From a checkpoint of a small image autoencoder: trained on photos of arthropod specimens (BIOSCAN-5M), 97500 training examples.
Rows from block 3 of the encoder of a small image autoencoder, named by matrix and row number. Rows with one number belong to one neuron. Each number is 128 + 32 x the weight over its row's rms, rounded and kept within 0 to 255. All counts start at 0. Numbers have three digits each.
Before each neuron's rows are labels from the 100 images, of 14976, where the neuron reaches its highest value: "strongest on" is what is common among them; "patch colour" is the nearest of a few named colours to the mean colour under the peak. Only what is clearly more common there than usual is listed. The data: photos of arthropod specimens (BIOSCAN-5M). In brackets: how many of the 100, against the usual share in percent.
# fc1: MLP up (encoder.blocks.3.mlp.fc1.weight, 768x256), inputs 128-255
# fc2: MLP down (encoder.blocks.3.mlp.fc2.weight, 256x768, transposed), outputs 128-255

strongest on: order Coleoptera (40 vs 16.8)
patch colour: grey (46 vs 8.1)
fc1.289:113098136119160080126092135160140130129135148175094209122110110159162098189144126086154157129105128157141134089163137095135167093133139156121171168125092088155200113202120111154114161154153141111133168138112153098158167109202135162067125097084149105109124111065177088188125164073086195143114152128164105055122125109140141156073137139139047123114211177149118128107119086132090058126137
fc2.289:164103148114121126166160204066105179125040131110141154115154092131135121116135120107059147133110115118148133096097142158174143189107113092066112118156092170131123115127165096148130101099099143153103138142163132124171196145164114130117116158096132154087127101146140108148115087154157101149050133131089087178148177126092133173106107136110142127159107119168082130117116139114156148126111

strongest on: order Coleoptera (38 vs 16.8)
patch colour: brown (76 vs 2.9)
fc1.554:186111203151122144135114166088108169145121140129128115190130184101133169125151122143151107099153126159157149134151157125231038118184112157180108151101117170108132105135055143101151089094165172120098105108145133121116112153156159149180163151146110136158103102135107147139139115138095132071119138104198087164102138144095074121082077094188170088116079112142104097145182177151103147144090
fc2.554:136106142143122139149114057144207069106091129149131171092133151174088119102104125116100115166121157105154143150134112153071051177105177105167120132151146096086176148134089207120125134129106156122111129113130102082110102139057116168093173147064092158156125061132164074080121092103104123177091072109134180126115156226197119108088060097133161153107088145140148153162135094154109149116157

strongest on: order Hymenoptera (43 vs 20.5)
patch colour: grey (68 vs 8.1)
fc1.115:094159136161138122146152093141155146122112119149102101104118122077135114125135065061161114164178116122154141099113165146112149155135159153120145098122125147153151160095138125149112123148127084132122195104090101114104112176122088126128103123050131083124208156133114088119175111120112156142138152168099024096135115106106147068142134120151158167183101117113164136155072123195140140134139
fc2.115:080111203148165109163116133124144134142146141167156147217108115132178163078166165088126094160116129119129132103124062133128153155144110114169146146101183172156098080148174148097112138056096116095113077135161164050139123043043098110158123138128130163149154062116158110176147102198121160152093088130096121133135182065086110164148118129167133091106107145133158110116181145109102151151132

strongest on: order Coleoptera (37 vs 16.8)
patch colour: grey (52 vs 8.1); brown (46 vs 2.9)
fc1.579:169113157135157101186138188150109123109103119129086117150111183088133136091188100145105130140046141147099142129129149126125142136138103072113156105133050121102147083104098133176078128071195156122124143217062106127122149171162100133150148105175123159082115157117117116123159144129188114189167134152129089138111135194130135113111123107167158141125097138126141045136111136204113157073111
fc2.579:126144061143105098101114130189094110193132078120134158091154110116090111141157106082087151126173095121139195082146119131217125183094168179061130107176197071146156126119137109144125104105138153145099131161096130104107117110109128161117176142177135104165166149082153160153127198174174159090134133193139110167117132102145109140101121151082132119109156139138165091165110095122154150117104

strongest on: order Coleoptera (36 vs 16.8)
patch colour: grey (38 vs 8.1)
fc1.397:124079122100146089113083136124107097149062152104160154172112188167171121151126098117139146141154125136115157120171084067133137155135134203109164170105167111103085162117138126086122123101123094129110131146110103084143149064138130176177068099129145086184094087204074110163140073174156151167136142140162131108145124125154132144168127107148150068205152077094081109097133128106090075140154
fc2.397:096130092138129148134152118045123148181113071091141165086130067128068131102094142123064119139126130091172118125129204121135135085109107048155136140123144119145121073131093110100140114195091169116176113123068126177142134122121146110125166144141129120088216135099152138158149135187130085124151117205131131111189151167069105150085145181135133116099111129136139129138136154069172117131083

strongest on: order Hymenoptera (48 vs 20.5)
patch colour: grey (66 vs 8.1)
fc1.43:143168163134202097099109154212131103079110096130078172092110157176134133162051089122152110138138154145138083170078128157111142092104108086069115085150172170120135088122103143124151130129092168115130075106112110125101112129141116090127183113166139144083158078136093101104072119200073108161166130190130191108112152172093112127175148134105175104152128203103126132064096157151117164128103
fc2.43:097132135100110127078126167099144178120174175155104118131178135109140135100187150201165129132109138142125159092142102151162113113121157100143159137107160067140097134086129119137134129089159186135110063089116132111178087155078099125093117098055104157120162130120168108159173131164170123073113110136164117155124119089167125152073122137144218197085126063144110141114112142192147192036134

strongest on: order Hymenoptera (49 vs 20.5)
patch colour: brown (71 vs 2.9); grey (28 vs 8.1)
fc1.521:143077125173185119140152098111094098057128159083056082133124093150160075166113149110127096109126174174171099150140186162158149184090111119116086109115070165127159174156157121160172153125117122108125135122184090158110126109169087141131127186118096169168123108139116169065103076098174167151132090163053102192151065171120121133090079058138098163094135103120119141118113130197125078090096
fc2.521:120185160151136114129147115128070104184113112088140095162051129122089179095177172155112124129165116153145130153108136174137110192183160132120097122098137142129102191159050215119075110103116107173138163102129144095074093143104133123105143132104144091064101131149129143118131154128137114126164117124215152154157102151120132167175112135124118138135120154086147146128082121127150157220124

strongest on: order Coleoptera (53 vs 16.8)
patch colour: brown (90 vs 2.9)
fc1.666:131107126164160100148091123107148154075129115135143155126169180178145123176136159083172118126202146113186133150126139140114106051092133143124151093107141129110131175095142186092099142131117136094192126109150145144198106115127151114072132056161154147126113149148122138149121118105127133200106156109131115109186064108042089066114121099162092120132136122154160080104160146156135042085113
fc2.666:070109077064082164125108191099153090120155120115083098143159124112122184096116109139156133122149153113123139154171140102111109189087066101136143099170189086146080128056161120110154084141099107102119140172169116169098154132109102134134092205096091105162099112098139146165120147099139131121166179104144096149092089176101179157122191186142154136135161109119149166146128091041123151172111

strongest on: order Hymenoptera (57 vs 20.5)
patch colour: brown (58 vs 2.9); grey (41 vs 8.1)
fc1.670:110109111127114107098221157111168134063125131171091178127096081131088160100027143104111147135102098176134080136114177045114131132111129071147133110142156101129157139117105090144090092146135145102146102154147100133159107133156155170167140176132142122089126159132102118120123091127144106136136144139110105111132119117129169090207130123142138082170110180084168091146144179128099104159125
fc2.670:107201095152116120085125175127132105085158111105150138156146140119136128059162102160093147132146070143102171098139128154139120095137122134135131116188103137150140089169165106173122123142134127133132118101179102172146112128118094135142144061185131088109165170087177163066100181176137128127172145142113107201140144174076132148106143132112111071070144137089130146145102117134113156138218

strongest on: order Hymenoptera (42 vs 20.5)
patch colour: brown (84 vs 2.9)
fc1.165:149103152160077123099167139097131164084165109132143142133129104154141201134133173085115108140090183136103128177121152139108039106076134127153148113095106118141137088077163103137142134167117124166209111136104098194120141124146100178191127150155162151139123045097120101102074071084146117145143117087159126112146164114089116132112105112085130158125085146161164122185118155123098118159105
fc2.165:114119125118155197151121121158135097165120148138156111145059110109161087106074145123157149130174089187109087106134143093107110106114105050150087202108068117129158135177132119086103144173111172073099136082167149067122166182056173090127124150106090132126122118153136101172093103128120079103126086166077067123127119205160075189187151154144127151149141105091147126129118172135085132126119

strongest on: order Hymenoptera (43 vs 20.5)
patch colour: brown (46 vs 2.9); grey (40 vs 8.1)
fc1.210:140160115113119122132147180091179110089121117105137118118087199112153075131117122164099165095163147123107128152116182113127188143145163142091066125159094109114190079145104111150084137170113138056078152151095147208099171138142151108128148103066156183174129079100125173157154102119183134080140116117139108141089143154211130128118079136102152167128101113119083137135138150086096144140109
fc2.210:119115101160115112120116117162069134154129114085113171158159091096076158173125143146130128191126152104124128150157148114148136131178130173115101123101120090115092159188165076092135145153122121178152112131179129111156064124101111172101103171104191123086147156178109149165140139083108191200094136131122146094159085097092091143125145091204089122138119173096165151112151182134168119149103

strongest on: order Hymenoptera (41 vs 20.5)
patch colour: grey (33 vs 8.1); brown (26 vs 2.9)
fc1.176:119103178112085104120134134065074115213137189131165132098094159123145096174121111111164131164163098107136147184104096087102128142134116152075099145177081147101120154150196131099117178149126109091074089151135120121089110157066080114090148110144139083176068118110125160117168074098141146128098124130065107127142135086126109085138094146106149189083161101116174145153116157178171133126155
fc2.176:164152106193093203158171133139132165044103119118068145156110112180102075115210157141110158069029108122143156110109092138131132102086128127154121106107147087232120138136135123195104097086132144178117138088150118188145151156162141089150138103167122184073118126152131117152109171145143092121103138147150103110116119116093146172106132125149162171086128133140083148084102123085120111168161

strongest on: order Coleoptera (38 vs 16.8)
patch colour: white (64 vs 31.4)
fc1.251:126137130082146063140143129114064086115161071139103110151167051147092100171116160135177142105169135147145132173138137124153129157181101111124122113075113189108090117125139058140083151132102128103133081086109150175091108144126096132114094161115141139171096072176089106129180067138142090141168138214115197114138177121110109159143109125102139167164153110097148154095147142127135158119160
fc2.251:130131124114109205132144143100195142166105157121166048096091139176100135157105147092110143180121173139179185118102146091104120171148116149095174137118153111103162162141130169111151149181102136158112129172115066141148075136064178129111109114164171162142145103201069149085124140097138153068118099076118133131138070097144128175101105113109116105140093126165189098174128094146179094153111

strongest on: order Hymenoptera (41 vs 20.5)
patch colour: grey (44 vs 8.1)
fc1.379:134113148115110084166144104165183148105111104161133090155081158161115174090130082075101143111055158161096115141159116133113176170080132146090155077086137130101161080148122119160108113099174141163139192191110163086185147081121114106092092165122130138146070172124100115181104149139125157117177068124160120126115103125130146169107131123118091152127125113147155083134139066186122219069125
fc2.379:143136171153115149171129106145110110183141110108164148202139098143198081099107135135141087117108148156094158091116099125155092130165146131163069180085163051136080064142101092116121144162185122125133117114107160149150103095115120120133179162153125131139084066099160136100136165142162084128085159162124157132164174141119103112138122114132071135064167137163111112138140124125124090159177

strongest on: order Hymenoptera (55 vs 20.5)
patch colour: grey (79 vs 8.1)
fc1.620:115128134108115120168113032094133118111120154122139174095168148112141154113122103136173132122163148136142119149097157097161167132109189125113142123075168115138189106136178166160167177125114097193123123100141072091115139130079136037127141134158169102111073104071118141139162124086113103129175157159178143095126108123164098119177129130097086148116136159125095159068091117116172175151109
fc2.620:198162176147123176143170065181059147114151086078120098217113127115112088166144137156092156116108090181115164072135138131133068090130114129094105196093096090126147128177100122143152133089090110121180158183129159116102060135158065180114097169114138204105137133189089091083171092186083176096103095175101062098172131149092175142140144122161125151089086135068128104106116139145121128114124

strongest on: order Hymenoptera (42 vs 20.5)
patch colour: grey (40 vs 8.1)
fc1.207:147124116132190108143128140171119130147066131146154182103084144075149087193160128084102123133137107100080099138156106154115102204084114045143100123089124105105130139187151132135113198115120089157186146182183136152151139137152122102126116149105171168141135143101099093127106087044115162154144139089027153151076157126210127146107085132082113131082176129154124151127120097176129094190116
fc2.207:160128145148137161127117082127131120082099152116156121132099098111126129150193115169063150146144139197124177150130163120107174118152137093131206137139091149125131135098074160157115142073196136102095145066163147178059093161108127154080100160087110114091131091217153123148079095197165123085080101121170107131174096154113126144132138153158163160132067213075144076126158107152160156125123

strongest on: order Hymenoptera (50 vs 20.5)
patch colour: grey (85 vs 8.1)
fc1.619:117098127109136126200116153100114143126098131163135097120131124071138141135102088145102097165149143180145163076150116126112140069115145169145128127115110106142192066095124153119091123112125135128134108129182152093130080064127111144119153102120131091147101148153097164128133106132114068126174099163122133127145166094121141180159119138136139125155072127142097106174087145138149162105123
fc2.619:146106134136119163107131102094112145117064118119127159176079100137092165126129178081116129066128166137119113145171115164153139197160137091146157141119148139140061164175123135053093120143078157164138171130064099103175086091175077092060157158186109150117131071144123142113161138211137166117151115104107126129145144178146158111062122149126147164180141146120196128061070171114117103124128

strongest on: order Coleoptera (37 vs 16.8)
patch colour: brown (78 vs 2.9)
fc1.405:078119127118150104146176110133113144137178141114107126161115114118162097157168142094153169102115092173111140125128139096162113127133127167080119100099067157145131144105061151209175113137096150115099156184163111095132185145170071139213161037070110170090202121089163117146116097077155141081110099083138096113157080184166102138189092087073149127143126081132150074205125196105148144150104
fc2.405:129086153097089143159107144168083143153120137187142145121108112122076158132124108133095139128142147070130161125165146129098126127165074076125115136123120136154138119153086158109121128125097100153095090065153100115162167122129052095095122128085123139140187115134142137126109159170058137185091084093144109161174084175134073161138110070114181127111139147139057068104084119135206141161103

strongest on: order Coleoptera (40 vs 16.8)
patch colour: brown (91 vs 2.9)
fc1.746:127103136108156086103068175109136163106153078130137176197186198121117142130124149145149104079197161157138130119161123083171069046133137171094110072061104090157122088126159149142163127125154154153131100079144100155061099076057114156171149099105129160149134125162089118105131131173145154078095177055153140120073133092142094121151138089085172130081114127149129072135123157166141158146098
fc2.746:138167126145114128118077153100127107116122137148146187129131116111154152088091111103160125133164124112095120156175092127158109115135139084137122160106063102153100153182086158158105115168146137094061118162152118154133175177090070121136141118116136154138188065121133037114104112129102175135139109077110154118130099155119104086219054104135137100104098137127094064120140157156095176092173

strongest on: order Hymenoptera (64 vs 20.5)
patch colour: brown (50 vs 2.9); grey (49 vs 8.1)
fc1.743:073167138150131160086121149097104145140131141130103190184154103129075131113065085132145135128122190163138097157100122082134101111131143125141097135130125135110135154115136061103141093110162097102183095100129135138150071122104105124152145138151169069115133110186125153074040186097110064168142157135143132111105154100120128161134176075085129101041135123115159180148167143111101114096131
fc2.743:129148083130134154177079134141124106040133088100116118121101142178230152077054127145138137131108119203113130121179116147131154180132124169156138114211099110125117090183136106138062085150073115078146158153176159131154152158142146151155150082098131108185107133160155092134165122143123105142124133138110145130147106205105088114136141191138088142120155166120155121047102169097107164120139

strongest on: order Coleoptera (53 vs 16.8)
patch colour: brown (57 vs 2.9); black (43 vs 0.5)
fc1.121:159145125141126150126184090158159126109092126109090178067129141174121161078177109137110094158096095111153146103128149114168072140125087125089168073174071104133119103123112139107130109151200135099079126158183140144151116131167088101120192114159144158150123114114105173186103150091153162136141123123167121158144147168120058125105195151094108146145132121143103135100139176147180109121157
fc2.121:163111149114128120128182130091075186180129123123165091086102143129034171149101092121109157078099166091071198110104125130176137155163113094115160138099137129124184122131111211097136203155143143143114198124110149152106156120113094084140118134127121080127146097097165148073135097163135118147123065220090145141164062173139070226145165134125155146138103146162129110164133081140083139120125

strongest on: order Hymenoptera (44 vs 20.5)
patch colour: brown (63 vs 2.9); grey (37 vs 8.1)
fc1.263:091148136165104091104174187163133126128101147147119113171156116077186138124058158165107175145100118136101116145141063101141181111155146091103140163165127121110110126120110094184112174123113146102196081145115110085110126121154126083170142140151105110144087172166154084095122144128143131168161142145148121156152166084120110205181086112118174166150151146109161090200119100164065095117116
fc2.263:103114201154136097122064117077121149096128136148082186169133158137099199140108159142095123131101145110113170112191116164145125137121094186129154138112144117116090148105155218138118092172134109110079172103071115174177127164112078132142131103138103104149124107143125064190157209239079112190043141142136094147135133121114120138122120126143135119113096117140120098171141132119146137153062