A small image autoencoder, trained from scratch.
Training: muon at rate 0.0084, batches of 128.
Data: 97500 training examples, 25.3 epochs.
Rows from block 2 of the encoder, named by matrix and row number. Rows with one number belong to one neuron. Each number is 500 + 40 x the weight over its row's rms, rounded and kept within 0 to 999. All counts start at 0. Numbers have three digits each. After the name is the row's rms in percent of the matrix's.
# fc1: MLP up (encoder.blocks.2.mlp.fc1.weight, 768x256), inputs 0-127
# fc2: MLP down (encoder.blocks.2.mlp.fc2.weight, 256x768, transposed), outputs 0-127
fc1.65 094:524490519490460595494457499490486524497435468504449484521474521483488508561495544475482524557551435511544514490486494479476505503554576454509537578492509498491485472447511506488468492533457454477481436491600500505454547511586527472508469503513498480453515511554460569433450441536486483433495488506502527507459495505530503497459471420483480520510492441496501498561474488432627540528496
fc1.66 085:424458491534565457515477469487462520499496540528521392602455485467576469448498530496456543405475471517494487481534570527472500412469449487493457487488492501499515497521434474459542482523449419525527486517554481476558481574547506477510529555514529523511501417515454449509510486509478469556520514418510522556524501463460506516545522480471490539456543510543461499450595504565501545497524
fc1.67 081:523491528513510570552512402531481522530484443519479445499456496469427409497509549537526562533529466550454521530514522520586473472506566526560502537466499485503485524528504537508507409579487520602387545493566492476500487521505500477524559489492484523477405512574477463520439422505499567563464488493522546519440487533438466438425527429521523502432578516519538456455520495481447492531561
fc1.68 048:543470572555536465449468486562441511468521521538477461557516488538489520542474458496520521455493543531506556514491493565524497494464468499523479539485468467547545600496501443463491514525497514555433476480504505514553478532469559457575479470576489540471406515514471462531576478417516554559530493521528462463520545593430466545486461469610490530508449450577499535488528530533531525501454
fc1.69 090:452475456496467483529481507471488531501553412515546453482608579494483507491496561488480502466463488488523455508439479451517464499490520564460533532509491484534436470531435511517458433506483473456472490494520470512477533568531538587449451452534466507467503552510532491525543586519538430483494532530526576532454509542471469458448541556452520508561586565523490477545495489492447519386508
fc1.70 072:460534444522490547439463475480498512471532457534433432542414519527504526470472562574575515542534468572560530446446508508468518457496459500522531444594510481561471469546515476440535566486477465562488544474530444480553447474532509511516539531514475485480499535538515432548571479503521519481470490474527494503493526457514534520463512496524446529491454466501489486556430598468567501552522
fc1.71 118:561550532536525411432445528511472537523534529491481509441432522527461494455491459439562428495422414436531475551568459408475499482499492476491526500547486504506535451453563526512441528483537496465546510509438541549490504464548479484536481523464446480468479501515417533550439510493539546499505496479519397536487484506459462547423513514467481533468478494579461461493527501517443511481426
fc1.72 096:460546519525468586595501490494515489481545466542459512513579540500491462557472478443503483510536482511506485526479456538440483438492566452462570543573419527481510510493532461455454523504470536377511500503476525491444518552423476491561464527496430480458502550587492525501526500455511462529500544582493516517497473534534545532478494483437453515539496521576435496526513442468533564476495
fc1.73 108:459532591469531452503491534445492518526463462536445524524476514518435499581442487481533534500545510503497502527428515462520504487510521556565496411501523467553541489553483489514542507521518483504460494473506538462526471420503424529512496545418448472498474533482535484470586440517522437509481497532575561477441457462528528434480487482535526488480475479490561540572471509504557497487421
fc1.74 074:490532511509435480430421513611493555436490506472535464483470505502432446499508447526485586552417493554478546467501542454464478492474508469542508468513471494456518513536525484492435532496474535430493551513486512503516505480460510499462537563554467540500456494546533493520525578472554471500461447488512490462566514562467558525533579510504441497538517492481432474526482591457546556500516
fc1.75 099:473470484529471471437497445541527547467501511412486514472542512559485455483490531512510453525456495517516472505495466487479497528520589521553435534520502495513478477466453463465549570538493490545518575550493401556563409524542569520525493433515516451482440524504485459399498525507523565451490529487488422533509457528453570505477488543505513450518538494498446470516446489444537527494541
fc1.76 106:472571558538466487526428477423520418502501475485505485485493516487446491520421492489446536523497492492426576484455502521446493428501490465498477549515452499453528494505526519461423478502494517467467515483543541484480514548497411491467490542387553494437495497530478480565503500459514530463513501511419508470527490589501538523532487525531463522524575525492488499538548541452480466530552
fc1.77 101:509541489499500418500433482507483511556520547465523493482512524499557576508480508433521495526459495486456557496507530443469471529534576460522493474562505473505503472481489505508525556496514490476481521461467527458491509456505488408518523554520557442431451432378487492450497478494503512403557470539487467478543497527461510491538466504576510507508426446535488530490564524506468450462528
fc1.78 051:548532544548487443522460427496503513451517585539503490523515520557533486442490459431515477404497549502546488481507480513423465464476509506539421515477455418574514472566526457507484422479443471448473566497539583548511499523468537426526586511485478550466520501447501519465564522531555463538502528510576476445503600576528515537451524527559496483460464533545500551529464488548492500522515
fc1.79 102:502509458466477602521413536432559500552488513476512556475459476530438539511432460502513456482498530550499512483473438480447499527506518508533503473492523488446513480500483423516556513488461456539476585454521484576462519536501502451554463481491477481487519500583453531402492481525450504569554487478403502547480523488453523480523540536537461538439514493473603486527485504535552495457448
fc1.80 082:554466525540433551550399434544479545507546601579461516446512479521487485521405446431468481520420534543536504481507541511514494524544463501568558491530463547511450503497522481500546519454502523537508541547500540530459484528428519542549523447507518514475467551474545503521485461462467510496539474556504578451456575525522471496462513466522477479435586479495484566495470542500512450546559
fc1.81 117:468480448499488582531451458502522477473571513487562490444575536518496535566476471503547526530516476480511562474431495470503504547464504475403409529556527523482498453564536561491491592528513472449524426516461454493481469463527472498469496465451459493485550491493507524545547471496454453492477473478474569465437546557481525431512410590589505488498506448483546430470542529558443530452511
fc1.82 134:540453514514453529468557544522524485514476568473525506535530551473558536519532467531557546475427447514541457543472531525494493498519524498416496474493499492492481490475502530505552545464520455501486490480472495496491535549510496526525519513454496536434499519469489512558480435524478535482488425500520474437454496472526513536432454464496487465500510516511505527513570526556503520550505
fc1.83 108:444488534495512544528512533510519494537557521580493521489490471502585448478427487492494514521536473532515483512529558477453499537505491508488502471575524477481538516496443510534540509568488515478525571465524435515526522501501502516518525561530551481438555553456488505498400552548471460457489518520506500499518527492532511471453531534528448526474525452564453476555394508599525509534483
fc1.84 095:588551478533437497563535480534556492501527516495452463457507506486543500550459471472462476535499527469491486478434571545374481485504549535479496528393485499545448520493465567445384477525548531473501533499526500457469514532533536590556514493523534473514526481587489422502516504433478542495554398490497506475488539576452561515412465551557479417496427426513480476475476476425496554503526
fc1.85 075:512518495483489474490464546566495451455491493459545523486490514534448514495506545458457525479553585442540506512479458496515454533509538519518494591419520504497411497494535537522515511509539448527501514478549544433525569477535507493514387532467501502507535512520512535418482498441504508560460479490570493439467521527587439469493558503609515452471484512476557478462534420437515548457461
fc1.86 097:481501531506540476545424546490514470583484499557516516496510443483449465555449547533508554508459603514499511456525471533558524438544525574569551521511441472514449466548446486556588538436450568460471479513453524435432495463460483535554542481488518477515518535479580446501484522444535415519478477604448533412434502535555532581527510499471432513494466441557527512485504536519513507513470
fc1.87 114:509491483512551538566482520481456505458453498469508542507597520508465482509459483523523441531529491572503488512546475485491546572499492427508512520463466512525550486433544569508516506525477528480532493483554530500485494519430572544471455565572369462529474498479457542588542513526465477486518494552579506411502532406482485505435506557587525593527505529554539476476442466506490499562525
fc1.88 106:479452523511513519485570500503487462509460531545549516534437539510427499518519523521506513450529519535420455482504540446528524496492452422476521483541532518501432537449527485554542462492451612503476451547465574473435554478533551525539531496561474496488516429463493468531501490516554523476533486499516429532476514483475413502556506473419422469489565449558500575524511535510533554554483
fc1.89 005:489503506516502503487472501552511500497510435495521455441521469504358563501484447546463502486445516577469531520501512532422525542508505503487535502448477456473462407492491460492479580482486466523482511455439542502512476549448476472511437487496497543499555479511545460475568603494493491546511414481529451522530496449520475436470507523507517520490526604457492436493514414459492488453505
fc2.65 098:502543570565498449478510519552509471562463482452517506507503491544535584391475458475505505470520543494486449472589435460427511443502474531512508500493482485472483523500483444453493483531467507490561511511450483460528452449503570562495486524508509514516538477457464493570544554503558520561423493536528452537570513520521427528505508580533480495565493555567480465478415615561480488561459
fc2.66 070:467569480510522438493516462505502481550486435478501485511573571516479453470480513482494468533533531482471515491514484481503525513565493499461472513469487480427411521519482531515593410579549542411466431510447525461495476458555463517479548537485533457510526426428474529504513519464499462522442490457460481502485493451537548468529469472533510513491433513535501505535446452505502502479490
fc2.67 075:546457530566466491516484531565449504431477465496554545490535552517568521461495442486525515531481486467571521485523480544520517460517492488567488473443542511592429419510490461472547546477531475526481543483566473547487430519536501523496508451520495488500496545552524509467502470486546434555498515403509505495548495522479522480499507478498529478505439455567479469469504539443527528540435
fc2.68 042:490499620549553499500465504482552508469457508474540443479469535529513557528552537461544507510453532437430509546458489467426477476545474542546441549442515521472533500465487499487440477591496506479514537497583484469490523540570451486525459535476424493518493522512565415479504495527488553458564435469543458553591496487521535493427520485522467518501462466433492497497440475483492503458458
fc2.69 095:500510487499559444547493521518480550483493540508542562481478456475463410510518498484530520559500461480524468518527436433391447481468412444541535480530493486524552478480532557481524498435498552508541462473525502449482534531537476481496500541494487580485446451545500524462481468489524470550544451417469475458499542481385469516502478514459501510492439560508429461473451575502517536470540
fc2.70 078:576485459494495468517489563532496535483525445527486432483493458527514451435522438515521492489497506543449483575581493555470479525556497527527492517530567486433563426497455533553524410508537495472460479531419503501593446475423536468484547475533531510489515537450498488445525503485483570534477473489467408515510494528469453478507463453489545514561510533503602473464448395437489581504509
fc2.71 134:496503503500510580527490463531497409488546524517572525526520519488501549533556467522502504565489550563520503443467546532471521499514447515491512491476543506486427547518497417488544530553451517546479539499528502447502526512497497551495495428494511524473487465449501482495559502414504552547520542549549564473470482508472547497561451554534529535534513525463517573552489542500539531454644
fc2.72 086:509544527486518487493478474500548456570467449462471487470470574462405558494475458514456506456485423504457478508553529535505532496406444542555464505488562413459545527515484501484459454522421554533520496457501502521599445466526476524495523518467423451497490508489528468455450538493502557478510508468457495428457517577444504455538571388474496534510478527524486447512560515535520513576527
fc2.73 106:500447469488496534512509510512489473490590494535509480540432517440539530543507481570492472598444537530492552507453524530461475501534477463446499463480506491494457537510439482451462492494503531488434452542479492498494552585511504497547479438473531527504507458511531560521467529500552533516573434569462493554444529507480527481525470506498513530544560546517466600490487532458452568542567
fc2.74 063:452496532440462501512412521579468465485464555532460510527448511513532572593487515493442480524487452472549571468426506475497496638518505543454489503419523490430426449481513562493513517532493502491511485554475527510576525547528451475538499503556511507471511544507510497455371503485548473498480462455492435554426457460487527473529514402485533496515509584530533477467486548547491502543545
fc2.75 095:531490488440496565549516546481492483468486470563542419531481488530544579502424538503508454445583483510461549489506509527583470511435400488444545519507502524478479521502492510565453472462472538468506460490488461447484529495500498463508527533480474449501572458455528476548498422471469494484502493530539515481537514529525383508533516490489465562531496501533623519584520521476500477494374
fc2.76 107:561519469559532513555478488502452497515482506569522450505528446453529524401475500445524477540438576530496458482503519482471477476555530527424538505496595451487425436464494482506492534488428502518493483541555472534482523515562507485517528474508435472496473457494507403431584507538482552437575510551534562519498498484464493485546496494505512493515490402463538518484568523521537489531515
fc2.77 095:419455525455491441460520465533415528476527503516476591492551438433488444492509493497521407480417501465484514473535546526496525458556490460506500497408508506519521516485570514431484461537548484583545542586537413487511568490497541530522435581541472499497524516561520528541480540487472526586454506481563452523466488488478456490456504431502520499448553496532590478454590590553522544509536
fc2.78 053:489478524546517460556504502522469537529542507391473475456499485482528535517525494511505472415490551537441476510451501508459495496489490547486500442489469412564491527532551456446529444469564459547528523635463507486497521500537486454489571488502517633548434500524558500530516540445489504578522359479480566487558529514477487569427429472509500487499534414516526486508539467560537463536539
fc2.79 087:548459560506462480566484541504457450450534452534502526471629440490566513445539537477459563521508409420455489527488463517533480538476524537518503564486460524530506479488549517540514530497488479531469486503550535525459589517507497505451512530395500510523514545468443527502510520481471542460465536465506531443439490481508481462503482592484519511505461521466525599533564422475470521481490
fc2.80 079:458555508457548548527528441460539538500452463458584446464482445505554467441569489486482436462510508535524536528489561489514497492490510513482454486530506527505485493430469509505467549565595498460429531508516461488509538453511536440512421487572494437509515505525421537516504531525421536551509539500502496494613545445505562479492523535471554481504439457445507484445429535474483516505442
fc2.81 137:498471527431478414496504485501468479550493537502470468554455515557465452492506503523495456494520479483510476546527488535513463464542471484586530520482507484501627452458489512492494445473500469548513539555493507510541489496490506541526508456608520520490491537490454498466482527524522496542522441538581432514501475502525402526456529441512449496481526614498531514540447419500497456538542
fc2.82 133:486550414569492469498448455479480493430538532549551486468551528511486438479524512532521525502495463501470542523473468510578518504467484528445447506494576502480580480487581450472399463541499523549503528531500477429502469510481489502535518472539523487462593435579567462424519470558452592504506499525537465557484426509527520499475532437502542492435534524483497516468481446499485439480519
fc2.83 114:454544471494555528458531525508524504446541486541568443527480489509500514487511563558530444520547434465425504505509547532476508522462497412461556542583500565443525528541515461539560474558483459374481498512426462509505491560534497489437514519455540514522483487453501476468328492482457428477454462519589465525487490444560517496471546522566536499564469481515539494583523510524527583503441
fc2.84 089:519486494528519501431461503490497512486441477488529560526486441452485459474517497518482552576477431513492481530534488464596524541525591414486563491559474547502516532566578477480540454467526429534510494467545492505578541377489483473507524572513479542462501477413484510534468500495530516427421604538520511473531507482521439499544530494499534601576503540518492517545457560535471493489520
fc2.85 081:455569511484496486517493496534485523550499462553524511469432481428498483504526569463484530468483496554447617481541464468561522519500476425467499492513479519509478502468528528422503512532458511495532622568477497596527502447467513514449544491580558536483446500487446524571427482497498507438520511413552431567505458514489472443483519487473488532503561491495476537513434530479501518467485
fc2.86 103:562518548486502410507523526499465540532499542545532461531494490512500483443524462396439494509508512481481527547475501492520517462501471419518582462535538547484506462439523513464447469505574512562513410540465564535505521457467542506472525466539508526522520451476448472529466507436597508497483486551518481526566492491469433424492548465463444494452525549554523519518461484489511512503457
fc2.87 105:542510468448514513501473482517552532540456534481540499485485551539524554458455474550504530426462490565520457473492489439562510479488505479509497500529579507474451551581475385540546542494468488559485479442499447541505544464509605528550583456485533485485490493493497464499476460518447526492503551437489528616457550472423474518459544468440479484511481502525481391475551552469510497487477
fc2.88 113:519593456506494524551476524449495542479541480482490565455478473534447549497503506451451505493461552448484542511520454451490452575509474524442469490452510502497495463469536509486540498491526442554505507483475419477540518502594395518542493543433487553536507487558520510458505488537456475491478530486499512493513504549510605555446523489543550509513494420549482486431455540498430476445544
fc2.89 005:577485495490500477570539576523505457508490453532509449533493466459521497517432519442562582500482493471443497562498541522505485564585492540510570509605466490524463484524483576472554495521505520484488448478528568525468530506500526461455574441456419531481494533495447453541420437550469424501466510523533515489532455518529512492511526523455502450436543520546539505547538487488486498482490